{
  "model": "masked image model",
  "train_examples": 48542,
  "beta2": 0.95
}
Rows from block 2 of the decoder, named by matrix and row number. Rows with one number belong to one attention dimension. Each number is 128 + 24 x the weight over the matrix's rms, rounded and kept within 0 to 255. All counts start at 0.
# q: attention query (decoder.2.attn.q.weight, 192x192), inputs 64-127
# k: attention key (decoder.2.attn.k.weight, 192x192), inputs 64-127
q.24 [117 129 149 157 125  99 145 142 146 162 139  99 169 122 130 125 130 144 143 129 114 135  89 164 132 146 124 159 163 132 135 121 109 147 130 110  97 158 167 179 173 141 136  88 111  94 147 135 151 105 123 121 128  82 130 107 120 141 170 125 150 118 134 113]
k.24 [150 150 138 116 171 165 123 141 126 115  88 191 125 100 111 113 134  87 103 151 157 135 130 129 125 125  57 130 111 151 127 113 112 140 128 138 152 115 120 122 138 110 178  71 104 141 142 193  89 110 168 140 151 121 123 101 135 107 144 120 113 149 138 164]
q.25 [158 129 136 140 184 132 137 157 117 143 108 141 141  82 116  89  80 126 142 150 138 134 136 142 145  99 124 112 126 122 170  78 108 123 122 133 146 105 161 119 169 139 132 103 149 129 139 123 110 129  84 110  95  92 124 114 106 106 153 130 126 121 153 139]
k.25 [111 153 134 102 152 160 176 168  82 184 106 131 116 133 150 111 123 128 174 145 140 106 115 107 137 130 131 134 129 144 166  92 137 136 139 152 106 153 132 137 101 146 130 118 133 111 143  81 106 154  99 111 119 114 104 106 119 107 126 113 189 151 110 117]
q.26 [153 153 105 115 155 128 164 146 148 102 173  85 144 117 113 170 147  93 160 113 119 121 164 135 141 170 104 111 105 126 151 120  78 146 150 102 169 107 150 133 154 112 183 167 159 112 133 137 140  98 138 153 104 126 132 143 153 125 144 156  81 160 108 116]
k.26 [134 129 119 110 152  91 140 115 162 117 144 107 125 144 130 123 126 143 117 143  78 112 109 123 176 104 159 143 120 125 120 130 147 132 190 124 152 113  84  66 145  92 161 135 114 155 141 106 135 144 153 136 141 106  87  97 154 155 122 160 126 116 124 124]
q.27 [149 120  80 156 105 111 101 135  77 137  85 134 170  99 106 168  96 121 115  86 124 130 141 105 121 148 128 125 189 137 129 145 122 143  97 178 102 124 118 147 113 142 132 127 146 108 109 106  96 108 138 134 126 193 169 131 112 106 138 138 109 149 118 157]
k.27 [156 102 120 112 128  96 138 154 120  99 136  96 174 138 130 147 134 157 145 127 164 116 150 165 154 151 135 117 146  92  85 160 131 141 147 158 139 156 140 129 125 149 116 128 181 144 109 135  70 109 152 113 144 110 157 129 143 115 122 145 136 191 141 153]
q.28 [175 145 142 144 111 162 170  95 134 117 156 142 125 109 123 115 158 158 142 122 140 146 135 132 143 155 104 123 102 121 143 126 139  87 162 146 122 124 136 120 154 122 135 158 133 157  95 121 155 130  99 129 136  87 108 131 107 161 161  90 114 125 122 161]
k.28 [154 160 129 113 123 159 140 155 138 128 106 165 145 188 137 121 180 134 160  70 128 129 159 113  87 163  77 126 143 138 149 121 162 123 141 147 128 165 186 103 112 124 173 145  92 178 126  93 190 148 116 138  88 161 104 115 134 107 156 125 124 168  98 188]
q.29 [135 126 141 111 150  99 134 123 123 148 106 120 132  76 129 122 110 141 119  61 104 114 143 134  95 129 176 151  92  96 110 146 133 151 160 185 169 162 119 158 112 153 133 125 113 107 168 160 120 123 140 186  92 138 100 127 134 132 116 121 100 124 122 112]
k.29 [126  88 125 146 129  80 177 144 162 122 113  98 110 137 107 100 130 132 104 100 166 153 103 157  91 157 159 136  92  80  96 139 124 153 115 142 120 145 117  49 142  98 127 145  86 106 123 132  71  97 135 132 123 111 132 106  80 105  64 125 122  86 114 126]
q.30 [173 107 115 122  80 140 140 103 174 124 122 137  46 116 127 106  76  84 126 151 127 105 163 113 166  77 163 143 169 137 147 139  83 131 148 118  80 109 183  97 165 149 122  77 169 101 172 104 138 116 141 128 121 126 131 145 149  96 120 106 148  98 142 141]
k.30 [128 101 115  90 107 167 121 153 127 138 135 141 161  86  89 148  99 130  92 129 168  69 144 142 159  71 160 125  95  99 102 123 118 144 133 111  98 143  92 121 127  79 152 127 129 111 173 145 148 152 148  82 158 115 109 155 126  44 105 127  94 130 151 109]
q.31 [158 133  71 137 126 143  71 132 145 163 100 102  95 119 142 151 122 139 110 137 134 155 117 126 147 105 107 110 167 119 133 165 116 103 122 180 121 119 100 141 139  79 138 125 120 119 165 144 156 121 114 156  72  40 157 128 141 149 101 117  99 150 150 128]
k.31 [119 179 115  98 136 169 124  82 134 132 104  89 109 147 134 135 130 103 126  86 106 143 113 119 142  53 108 152 114 118 120 178 127 174 164 116 180 138 125 131  80 182 145 135 108 122 171 105 141 142 101 147 140  95 160 113 128 156 137 118 114 155 101  87]
q.32 [118 136 128 104 122 128 128 175 111 109 168 133 157 130 139  95 134 117 105 128  84 116 112 148 116  91 118 131 144  71 138 124 181 156  92 141 231 181 126 161  96 125  97 124 126 179 108 104  79  99 176 110 141 140 107 108  92 133  86  77  99 137  83 131]
k.32 [115 139 128 127 124 114 105 156 128 141 192 140 124 155 149 118 119 132  62 154 194 142  97 155 131  96 103 113 151  91 197 189 149 132 103 146 168  91 104  94 141 170 139 134 169  83  53 175 187 128 161 161 115 137  97 108 119 133  84 124 141 115 116 128]
q.33 [126 148 134 114 176 133 132 110 121 104 120 119 135  68 132 127 165 162 112 129 156 101 101 107 141 143 124 142 138 139 135 141  87 129 144 152 152 123 165 133 130 156 138 181  96 130 126 137 106  96 120 135  85 120 165 156 105 136 177  90 140 123 121 138]
k.33 [121 122 122 115 163 115 138  98 112 114  81 123 137  95 129 135 161 186  90 127 140 106 123 118  86 165 135 115 142 157 155 119 133 131 141 132 134 104 167 127 132 115 134 168 129 148 127 106 117 102 115 116 125 167 131 131  84 147 149 147 139 121 132 160]
q.34 [146 155 125  93 141 142 112 109 114 135 135 108 118 147 116 128 119 159 118 159 176 125 140 128 129 139 151  77 158 119 140 117 143 101 117 130 132 122 158 161 147 175 139 180  80 111  97 126  65 115 125 157 156 151 165 188 151 118 152 155 115  95 108 146]
k.34 [ 96 107 154 155 141  83 145  77 137 145 135 159 129  98 134 163 148 191 118 156  92  92 140  98 162 150 164  97 135 133  90 150 134 163 108 153  86 128 113 163 108 143 124 177 122  95 160 147  63 122 103 139 188 142  92  96 137 167 110 166 104 137 135 134]
q.35 [132 133 120 129 113  87 166 181  70 121 109 141 119 136  79 142  95  95 185 105 150 152 185 137 134 113  75 124 127 133 127 143  90 133 120 139  95 146 126 128  80 124 108 102 120 135 149 163 119 172  98 129 140 138 121 107  94 140 125 150 157 122 137 103]
k.35 [114 136 129  87 132  92 104 169 104 121 117 142 135 181 143 140 136 141 123  80 139 116 170 118 116 189 143 126 168 166  97 159 137  88 137 156 170 156 102 146 146 102 111 137 167 156 124 124 121 137 129 162 140 158 114 120 150 129 118 118 144 161  90 171]
q.36 [147 156  74 131 109  75 137 110 173 146 130  95 130 131 123 109 138 133 118 170 163 123 111  95 153 144 112 172 119 183 143  87  90 168 142 113 180 179 113 150 164 133 106 132 126 125 136 118 122 120  86 128  97 129 140 150 115 179 120 174 153 113 115 114]
k.36 [169 141  68  91 166 104 140 107 155 147 110 112  86 144  96 164  78 121 117 122 104 118 137 131 120 115 107 120 123 117 112 104 133 156 160 108 127 153 138 134 111  90 149 146  93 113 145 152 101 170 112 135  84 142  95 121 191 100 109 108  99 149 161 164]
q.37 [125 105 139  71 113 115 149 108 137 108 123 134 128 129 156  72 137 158 151 103  85 122 141 130 103 121 147 124 121 123  97 122 151 127 143 131 129 125 102 126 102 140 137  87 121 151 132 100  97 101 162 125 117 136 138 146 153 140 192 133 135 127 140 132]
k.37 [122 164  99 115 165 118 142 157 116 127 107 171 149  97 108 108 120 124 128 110 128 142 116 166 127 144 130 130 101 144 103 147  94 126 136 114 176  90  92 136 105 128 155 117 157 121 135 142 136 108 114 129  91 123  80  97 150  90 173 127 134  51  82 112]
q.38 [112  83 147 131 103 123 108 117 169  95 127 142 149 115 123 131 102 160 118 144 120 125 119 125 153 147 145 144 177 162 134 107 123 135 148  84 127  91 114 146 124 142 120 131 130 128 148 141 133 124 132 146 110 111 104 160  94 166 115 122 120 101 136 144]
k.38 [115 110 137 128  66 145 168 141 101 129 129  91 142  93 135 152 106 132 155 132 130  90 114 108 136 112 120  86 107 160 114  88 135 123  77 122 138 119 105 106 118 154 114 154 124 106 126 100 129 101 143 119 124 122 133 125 128 142 113  98 121 103 157 144]
q.39 [163 112 112 147 180  82  61 104 134  95 120  99 123 146 113 126 137 139 141 179 127 134 120 140 112 128 105 188 101 117 118 118 120 128 102 140 146  91 121 118 166 151 119 157 116 160  67 140 159 127 105  98 105  97 125 165 124  80 104 145 115  93 136 154]
k.39 [149 161 159 122  97 212 117  80 116 141 130 126 114 114 163  43  96 124 133 139 126 109 126 156 106 122 158 107 146 115 119  90 141 126 134 144 115 128  99 112 137 141 113 104 105 101 149 134 131  85  93  70 104 123 138 112  95 113 132 138 131 115 104 168]
q.40 [114 148 146  91 163 148 113 143 132 149 164 112 120 162 132 157  68 174 170 146 112 199 109 131 154 112 133  91  99 109 153 158 158 148 125 108 137 125 121 108 132 138 156 141  91 145 142 111 152 133 128  61 117 197 104 163  89 125 136 121 129 135 146 122]
k.40 [ 99  81 171 150 116 163 135 164 154 123 131 107 118 159 128 134 130 140 141 136 175 161 154  79 150 156 153  83 130  78 108 124 133 121 106 144 119 137 142 119 173 115 184 142 171 107 141 139 164 129 168 105 148 128 128 122 159 134 159 129 160 116 112 145]
q.41 [142 146 172 104 121 164 108 165 104 152 109 141 127 110  90 114 144 151 109 114  93 170 153 125 140 155 148 151 184 141 109 142 111 156 114 102 134 139 173 124 140 129 102 123 132 137 146 147 159 130  76 127 145 158 172 125 104 104 111 201  84 121 105 133]
k.41 [127 157 129  82 136 160 105 106  91  90  81 122 124 147 120 131 115 131  65 117  75 149 108 116 159 139 116 126 120 103 152 117 108 105 154 173 150 134 117 202  98 105 103  84 125 126 163 134 128 126  91 124 129 189 187 120  98 133 168  87  94 100 118 110]
q.42 [117 141 116 122 162  97 106 155 132 154 135 114 123 149  98 125 122 136 107 115 108 149  95 148 122 132  95 170 132 130 125 122 100 102 156 111 135 127 108 121 135 125 106  92 164 188 104 154  85 121 154 125 117 141 170  85 141 123 140 133 133 122  92 145]
k.42 [129 148 136 134 150 140  85 182  82 127 135 118 129 139 103 122  96 127 149 145 110 129  94 154 120 158  72 167 112 102 140 116 140 132 154 111 150 160 134 103  92  95  72 102 105 142 136 122 125 179  91 104 109 144 111 103 115 126 157  92 110 124 135 106]
q.43 [119 103 174 138 137 116 115 162 114 159 116 161 101 101 168 145 145 135  77 119 116 125 104 143 111 121 116 154 143 105 118 112 159 120 134 119 126 119 111 123  92 150 157 171 115  78 177 153 175 110 141  83 134  74 110 150 124 125 183 103 118 131  96  82]
k.43 [118 133  82  99 120 154 110 109  83 134 125 130 135 143 133 126 134 112 130 128 127 124 133 159 135  85  85 127  99 121  98 172 128 167 134 108 139 111 161 141 142 129 111 129  90 108 153 125 148  81 149 123  91 101 146 126 123 134 125 111 148  88 140 116]
q.44 [143 140  83 119 115  96 126 129 149 117 116 174 134  86 146 125 115 120 150 159 147 136 167 136 147 124 119 143 143 164  86 113 117 113 130 119 109  99 104 188  96 137 173 131 127 134 105 143 146 120  84 152 144 137 129  98 129 126 162 128 151 131 115  97]
k.44 [133 104 134 134 104  94 132 121 109  88 140 130 139  82 104 115 128 113 131 119 184  72 185 144 131 139 161 120 139 106 125 126 140 119 181 125  99 127 139 126 145 132 134 136  89 117  87 119 144 139 114 120 123 108 152 139 112 151 108 111 151 134 162 137]
q.45 [108 107 130  83  92 119  82  55 106 136  76 140 150 122 133 139 121 148 124 166 138 151  88 128 147 135 168 141 111 151 123 101 133 154 120 113 168  69 108 118 106 135 112 116 222  88  81 116  99 118 122 106 118 152 131 145 177 147 121 124 116 110  65 112]
k.45 [146 145 106 145 125 121 139 123 109 146 177  97 142 122  94 121 106 156 142 126  92 108 121 170 151 161 142  88 138 134 113 124 115  95 173 135 160 116 140  95 111 175 126 156 140 130 134 132 156 142  67 139 113 154 124 129 119 125 146 135  83 133 117  93]
q.46 [135 146 130  99  81 123 153 122 124 155 121 184 133 130 101 153 127 112 184 151 108  75 175 133 103 142 144 128 138 169 135 118 142 118 133 108 134 132 173 112 129 111 112 131 126 131 127 114 149 144 136 147 189  99  84  93 126 123 123 108 143 123  88 117]
k.46 [119 126 186 119  87 124 150 126 154 149 131 126 136 178 150 168 137 186 174 146  88 107 137 126 123 143 145 164 143 149 103  99 140 104 156 159 138 124 131 137 121 142 135 117  94 144 112 150 131 136 141 155 160 160 111  97 107 156 122 154 128 155 137 135]
q.47 [ 96 128 152  79 120 125 144 144 112 147 109 103 148 106 158 145 110 131 123 102 107 155 123 130 157 158 124 175 157 141 116 123 105 130 153 135 127 114 120 124  97 143  78 114 152 141  80  97  94 151 131 121  89  80 117 152 134 165  86 138 149 106 119 109]
k.47 [122 141 110 116 122 118 129 132 132  67 184 103 134 143 119 131 134 100 126 103 115 109 121 147  90 150 117 178 117  97 169 108 141 142 138 136 164 125 108 107  83  99  95 160 155 154 130 119 122 174  74 176 129 127 165 113 135 142 111  89 106 115 135  93]
q.48 [188  80  99 104 141 135 173 121 127 144 109 125 144 172  97 106 106 142 161 100 139 117 124 148 157 123 122 111 162  99 152 118 108  99 117 155 121  66 115 136 121 173 120 100 113  97 100 105 107 135 100 123 122  92 156  44 102 130 157 113 126  86 178 119]
k.48 [177 131 162 135 140 100 117 152 116 127 126 131 124 149 124 121 115 134 180  62 153 118 164 105 139 148 140 109 156 130 141  83 160 119 172 125  83 167 156 149 109 154 125 136 103 143 158  95 134 126 145  61  90  65 148 153 124 125  94 154  88 127 139 128]
q.49 [163 123 165 148 106 148 135 123 122 128 115 162 162 145 145 130 117 145 108 164 102 128 118 160 139 130 113 116 127 136 127 123 115 154 135 124 125 124 166  99  89 182  63 118 123 149 116  95 110 106 132 157 131  91  93 135 163 100 112 133 131 132 119 116]
k.49 [125 137 124 103  75 137 143 107 106  98 117 114 146  72 157 128 131 115 131 122 149 114 153 149 102  89 141 156 126 188 134 117 161 107 125 164 121 136 114 140 146 163 153 138 108 118 105 126 120 100 111 108  92 189 166  93 119 141 119 130 112 116 120 131]
q.50 [ 84 109 127 125 141 107 159 123 101 120 113 147 130 169 164  80 103 160 113 121  89 103 124 106 125 143 113 138 117 140 137 143 176 112 127 145 112 118  98  86 118 144  83 132 144 145 138  61 118 119 140 125 130 118 103  94 139  59 125 163 129 142 115 103]
k.50 [ 99 109  89 142 131 130 158 134 134  68 157  78 106 147 143 174 150 113 140 159  93  94 111 169  85 151 133 128 143 124 152 161 116 133 104 165 109 145  73 104 116 167 141 120 101 131 145 166 156  96 119 144 114 139 107 148 172 102 173 107 131 154 136 119]
q.51 [138 197 137 179 130 151 118 129 129 120 100 127 100 112 135 119 151 126 151 141 136 119 135  74  99 141 135 105 124 123 170 112 111 128  95 139 127  61 131 102 114 141 141 173 131 138 126 132 143 155  69 119 133  95 134 146 120 140  79 165 112  97 153 104]
k.51 [116  92 108 144 134 111 145 145 162  85 189 147 141 187 142 149 126 124 108 119 128  80 128 122 128 142 141 133 144 152 142 141  88 122 110 108  98 136  55 106 130 127 175 162 122 143 122  91 122 155  83 121 141 144 145 167  79 102 108 153 136 125  90 156]
q.52 [120 146  86  89 120 147 158 132 109 118 128 135 177 109 134 116 128 117 109  93 114  91 136 135 141 143  88 123 137 122  86 103 150 127 158 128 105 128 132 169 144 140 164 114  98  82 124 106 120 121 165 150 130 136 119  88 153 134 148 170 101 108 104 113]
k.52 [163 148  83 114 128 133 136 117 137 143  80 110 120 126  93 118 182 138 111 112 101 145 116 155 128 120 142 100  81 127 124 114 156 120 141 142 135 132 145 127 160 150 120 119 119 134 109 111 115 124 178 117 102 118 130 154 156 133 133 146 138 133 144 154]
q.53 [118 103 120 131  91  95 121 121 122  89 159 154 130 147  95 129 167 116 127 117  74 142 152 151 140  94 124 108 153 153 143 106 106  97  97 162 116 126 137 100 128 120 153 140  92 130  87 145 137 133 147 114 130 143 123 178 114 105 125 132 109 158 122  85]
k.53 [136 117 148 123  85 138 106 170 109 117 156 117 120 156 110 125 103 118 113 119 120 109 143 135 119 156 123 122 129 157 148 141  98 159 104 137 154  93 143 120 119 102 121 101 121 152 106 123 130 154 139 158 126 117  82 107 173 131 128 169 184 128 130 113]
q.54 [140  99  88 157 150 122 158 124 120 130 135  98 137  80 136 144 148 142 135 150 116  90 122 151 106 152 136 126 124  79 104 127  81 141 148 152 117 151 107 127 162 113 110 159 122  96 126 136 128 129 134 124 127 106  92 145 169 105 121 113 145 138 113 121]
k.54 [134  77 123 150  85 132 136  80 102 146 114 136 147 162 178 129 108  79  80 111 164 170 105 136 194  93 164 161 131 114 124 122  81 137  99 126  82 143 141 112 163 142  67 175 153 121 143  97  95 105 127 132 108 133 129 160 142 115 118 142 125 129 158 152]
q.55 [124 123 122 108 153 107 125 129 138 124 139 105 118 150 157 156 106 159 137 115 148 155 142 123 129 148 135 110 109 130  58 159 110 119  99 106 124 151 129 133  98 132 157 108 166 143 163  98 150 143 149 175 187 143 161 125 131 138 119  81 107 190 105 125]
k.55 [117  91 171  98  94 119 153 103 190 123 131 173  92  83 213 143 128 197  82 123 138 176 141 130 135 109 192  90 122 153 137 112 140  95 106 113 125 141 127 113 115 165 147 150 147 144 163 155 113 123 138 151 130 169 135 102 157 122 112 103 146 122  98 127]
q.56 [108 135 112 114 118  99 149  95 152 145 117 103 123 164 109 157 109 147 125 148 125  89 100 168 131 183 103 136 119 106 113 143 126 185  95  91  93 120 114  88 123 155 153 117 119 119 145 146 124 153 115 126 148 145 173 106  95 129 108 142 132  87 126 117]
k.56 [130 151 158 156 122 148 160 113 126 152 124 127 111 160 159 133 109 167  96 117 127 125 147 104 102 133 121 130  91  98 167 168 113 117 115  78 159 150 120 129 154 152 119 128  87 128 159 112 124 123 161 100 130 161 130 133 123 154 137 104 151 120 109 117]
q.57 [107 101  95 127 144 168 139 144 162 133 173 162  99 133 150 141  67 141 122 195 123 157 121 135 135  90 121 151  94 131 121 141 118 121 136 106 127 146 114 139 150 134 120 134 119 130 125 129 110 185 139  85 109 122 156 113 102 145 117 143 104 115 138 164]
k.57 [155 142 145 162 118 135 134  95  96 154 170 180  62 166  96 146 117 129 141 117 159 119 160 165 181 133 158 125 117 130 139 109 137 146 121 164 106  96 129 143 142 128 139 136 114 112 130 163 140 114 135 147  96 131 119 145  97 126 137 111 110 100 164 121]
q.58 [ 93 113 105 154 126 121 138 119 144 134 163 100 114 147 118 102 160  85 179 142 159 107 114 138 129 138 121 136 137 160 154 128  93 119  98 105 125 103 118 136 139 133 145 122 149 123 128 173  81 103 124 125 120 146 110 156 111 129 136 161 140 120 119 144]
k.58 [121  98 182 117 124 146 111  91 135 160 135 168 144 128  84 121 122 154 128 126 120 105 119 159 153 152 152 145 173 163 108 112 116 127 111 118 122 116 124 134 125 134 133 142 161 113 132  99 113 144 132 137 124 108 113  96  99 142 110 177 106 111 105 121]
q.59 [128 101 116 123 154 126 137 113 180 123 124 158 144 113 179  77  88 133  90 153 126 127 123 122 121  90 158 109 117 115 144 105 120 112 131 124 154 174 153  96 171 121 190 100 118 158 139 130  94 150 139 128 157 124 146 130 151 147 144  98 111 131 130 129]
k.59 [143 133  89 129  73 104  95 119  81 115 113 148  98 150 125  85 125 133 114  97 139 128 115 111 141 133 104 127 144 134 145  88 132 115  71 136  71 101 109 128 154 128 215 168 151 138 139 163 127 109 112 174 171 106 130 152 167 139 140  92  91 155 164 130]
q.60 [130 177 110 155 147  92 133 125  79 133 148 134 112 128 112 118 119 120 153 149  94 120 106 145  83 148 144 132 115 134 136 165  76 126 135 100 161 148 128 157 181 137 141 118 132 129  95 149 106 146  96 128 154 157 123 112 130 133 137  90 102 157 180 136]
k.60 [114 162 113 104 123 108 154 154  99 122 161  95 130 121 141 106 138 118 122 104 107 132 153 149 115 102  95 143 133 105 150 121 145 119 117 100 121 132 134 129 149  93 146 162  99 121 140 155 136 150 108 172 137 135  94 112 164 101 102 127 116  96 131 112]
q.61 [ 99 125  90  93 108 147 117 136 134 134 110 166 136 104 122 160 140 121 133  97 134  87 129 155 132 113 104 118 159 168 116 147 114 137 129 148 120 158 148 127 157 153 149 178  68 106 102 111  98  93  96 120 138 133 137 137 121 103 147  93 111 149  68 120]
k.61 [112 130 119 112  92 130  91 163  61 117 121 156 125 117  88 138  92  67  69 132 126 129 118 111 114  87 116 116 112 166 124 159  77 144 114 162 115 141 154 122 106 130 132  78 141 122 112 112  88 138 125 101 154 101 125 105 140 142 122 117 121 128 103  63]
q.62 [ 84 137 115 114 122 126 113  67 125 114 126  84 142 124 161  98 114 174 113 156 107 156 127 103 119 131 123 168 149  64 124 114 117 119 151  99 148 153 128 125 106 167 116 117 153 142 111  88 115 121 152 139 143 132 122 117 120 130 123 151 171 156 108 134]
k.62 [144 156 152 113 154 134 104 101 156 100  92 136 134 132 143 162 132 114 144 166 120 123 131 141 155 109 141 127 116 139 157 142 196 146 144  94 118 117 164 107 181 130 128 166 134 137 147  95 141 172 121 116 112 140 156  99 173 108 151  97  95 151 101  93]
q.63 [127 115  89  99 108 125 141 130 136 106 135 114 107 121 134 136 112  76 123 123 116 125 148 137 125 144 156 142 118 166 156 105 119 126  92 152 110 136 118 128 132 158 132 161 178  99 175 104 138 165 111 117 108 150  82 139 154 147 111 114 149 128 146 115]
k.63 [124 144  98 124 157 144 137 121 100 142 117 141 128 156 121 161  90  96 127 127 136 113 139 144 139 149 131 117  72 192 139 118  80 141 123 127 140 112 160 113  99 128 130 146 146 112 148  76 127 190 128 135 128 120 107 134 112 161 169 168 135 116  91 110]
q.64 [150 173 129  98 169  93 141 146 116 101 113  95 129  99 111 107 128 123 121 140 141 123  81 143 150  93 144 112 174 115 113  94  83  99 141 119 133 100  89 117 163 118 150 132 137 144 202 129 150 125 131 139 149 124 139 138 120 140  98 107 120 133 127 136]
k.64 [119 133 113 133 172  74 143 178 113 140 144 144 106 116 182 130 118 129 138 135  80 115 126 130 146 124 129 146 153 149 157 111 160 121 143 135 161 175 157 115 162 112 170 119 146 129 117 117 161 138  99 153 137 115 128 186 144 103 163 141 118 103 135 107]
q.65 [ 73 168 170 118 144 139 128 152 155  87 174 127 110 148 126  78 164  90 124 149 122 131 170 104 112  96 128  99 159 155 139 114 161 115 106 107 139 155  88 113 138 127 111 140 153 102 120 122 103  88 134 119 100  96 110 120 134 190 123 132 127 129 112 129]
k.65 [113 141 165 116 135 147 149 134 166 125 162  83 121 135  70 147 111 132 112  98 106 119 152 120  91 131 130  96 115 118 132 131 126 174 109 125 142 122 116 134 124 123 172 131 158 105 137 118  99 126 172 142 141 128 120 132 154 106 116 102 133 114 115 105]
q.66 [105  95 143 136 100 109 107 117 129 124 142 138 120 130  87 145 119 138 116 109 129 121 115 119 168 132  85 105 143 168  81 154 151 144  96 102 153 130 128 130 158 119 105 173 121  93  91 145 153  84 171 153 114 120  89 143 133 144 146 109 170 149 119 118]
k.66 [118 100 102 129 106 115 123 101 110 145 133 144 113  90 157 139 133 109 154 129 155 127 106 159 112 118 152 144 153 138 102 160 120 114 116 148 121 105 122 101 154 111 158 131 146  88 141 113  87 134 117 140 104 120 142 154 151 157 121 134 159 141 124 125]
q.67 [119 115  95 117 103 137 132 109 129 163  88 137 120 129 184 109 116 150 145  99 129 120 145 137 144 118 148 150 137 127 113 125 111 122 139 131 110  73 127 111  76  93 114 147  65 149 154 111 141  88 153  90 104 191 119  84 145 132 131 152 139 102 149 102]
k.67 [124 116 101 169 171 147 128  98 110 152 108 119  89 138 152 152 165 110 112 136 116 127 129 100 110 106 154 150 134 112  97 133 150 138  95 101 127 145 153 135 111 150 149 146  85 138 131 111 164 136 122 129 102  96 104 142 110 118 134 111 139  78 158 168]
q.68 [102 110  84 103 120 124 150 131 123 134 103 122 128 131 119 120 112 130 133  81 168 106 102 123 109 117 117 125 104 164  90 159 107 144 109 159 127 117 160 159 139 106  64 140 145 114  71 156 116 106 103 169 137  87 158 125 134 105 124 131 154 156  95  79]
k.68 [131 166 133 148 123  98 158 119 144 139 130 113 143 142 152 127 114 163 143  88 112 157 142 119 117 128  76 130 123 159 158 119 157 125 179 108 100 115  99 127 125 108 130 133 119 135 114 161 119 178 160 121 117  65 115 210 123 117 114 105 152 135  91 107]
q.69 [146 148 114  97 115 178 122 136 106 143 129 136 121 161 131 108 117 107 149 104  97 148 111 158 122 118 122  98 142 167 127 140 190 152 111 118 103 135 139 117 112 103 103  87 161 146 127 100  99 158 107 142  96 122 167 139 132 149 110 118 102 135 157 102]
k.69 [158 133 151 114 123 130  98 121  76 142 135 124 103 134 143  96 131 143 109 115 116 121 149 130 114 142 115 138 127 196 119 177 123 153 110 135 138 111  75 112 119  99 150  78 111  98  98 141 107 116 106 166 169 170 159 148 137 117 136 158 136 112 142 104]
q.70 [ 94 141 122 137 157 144 141 127 134 147 121 106 108 115  79 100 121 135 136  72 131 128 139 130  75 119 109 145 112 121 138 101 140 134 176 112 144 110 136 149 149 198 150 136 147 150 130  89 129 130  99 113 137  93 153 123 181 156 119 126 123 110 112 159]
k.70 [128 101 125 136 100  90 127 115 161 149 142 107 174 108  80 119 115 142 154 139 100 105 162 121 118 188 109 137 138 110 114 162 129 124 179 109 123 107 125 117 177 158 133 117 105  95 112 102 124  89  91 134  93 152  92 101 115 114 160 113 139 115 125 152]
q.71 [122 140 153 117 138 171 100 129 124 179 122 120 173 128 109 121  79 125 130 117 131 105 112 158 147 118 118 110 152 131 125 135 148  83 108 121 161 102 157 129 148 121 170 109 130 174 140 120 138 127 155  98 118 115 142 145 100 141 164 167 137 156 101 128]
k.71 [139 158 139 140 137 120 118 139 125 143 121 123 149 158 134 131  86 141 165 134  97 122 141 154 135 151 111 116 146 132 106 155 102 136 134 129 121 131 120 117 144 153 145  73  96 122 133 143 134 167 125 104 122 155 132 175 133 114 148 185 151 135 146  95]
q.72 [131 150  96 151 123 159 137  57 147 115 125 109  88 143 150 129  96 128 146 106 112 127 131 117 141 143 152  98 112 134 126 115 123 163 100 109  93  72 150 112 117 113 155 154 133 139 113  85 136 122 114 104 183 114 132 127 141 129  68 150  76 138 152 110]
k.72 [112  96 121 149 125 112 160 133 165 105 129 108 124 120 161  85 164 181 138 118 122 156 165  95 125 163 107 100 113  97 113 135  76  92 106 136 123 106 118 152 135  99 156 137 111 123 141 127 155 161 146 137 138 113 132 111 114 134 168  82 109 166 166 132]
q.73 [133 133 102 123 163 106 106 109 151 143 108 122 124 168 143 142 115  98 136 110 122 137 165 123 146 118 142 130 131 147 123 169 136 155 160 129 157 147 145 181 114 154 113  89 135  87 142 132 141 159 131 111 120 158 145 133 115 123 130 115 108 147  94 151]
k.73 [101 164 127 118 128 116 148 126 216 148 102 133 133 119 131 162 128 134 142  91 111 141  93 123 137 142 137  93 136 126 139 119 123 140 187 135 130 167 151 150 138 190 116 113 118 150 141 121 115 133 100 190 132 147 140 134 147 118 129 108  90  86  96  97]
q.74 [151 111  95 129  82 136  86 109 108 130 106 137 150 112 169 108 140 123 127 109 108 134 133 147 120 151 103 100 127 113 152 111  91 107 122 116 122 134 129 136 146 133 127 136 152 116 138 115 107 130 127  84 130 132 172 112 157  95 166 113 101 173 116  57]
k.74 [152 129 112 115 134 188 144  90 158 127 117 132  99 112 149 143 130 136 137 131 126 117 124 108 105  91  90 128 131 127 173 141 163 136 102 112 108 154 123 138 114 121 117 141 108 162 154 154 126 132 135 130 114  94 137 162 124 146  95 189 106 102 148 111]
q.75 [137 124 108 120 137 162 145  97 169 155 116 139 143 121 131 161  97 118 120 133 112 128 126 107 131 136 113 145 141 118 153  92 138 144 168 168 157 105 105 136 105 169  99 152 134 153 111 182 134 124 141 145 150 138 156 133 123 187 107 148 137 132 162 135]
k.75 [141 169 113 107 136 101 128 124 143 114 120  90 115  94  95 139 126 138 114 186 104 143 131 125 133 165 135 115 120 144 132 149 166 151 151 132 132 113 150 130 134 137 135 100 165 120 101 123 168 100  80 116 124 136 132 104 128 115 133 122  94 137 135 137]
q.76 [101 109 108 105 126 123 153 158 159 119 109 136  94 102 122 146 163 112 168 140 157  83 111 100 144 123 160 177 132  73 137 136 120 128 130 132 145 132 146 112 136 149 200 159 156 136 115 141 117 104 134 149 179 128 116 115 150 140  65  99 137 112 128 152]
k.76 [106  89 126 178 117 108 136 143 124  84 136 100 119 137 136 112 111 109 131 123 124  98 133 123 168  72 150 129 122 132 117 115 106 131 110 163 129 139 141  93 162 112 156 106 127 135 133 112 159 114  70 115 142 123 175 117 156 155 122 141  83 148 116 107]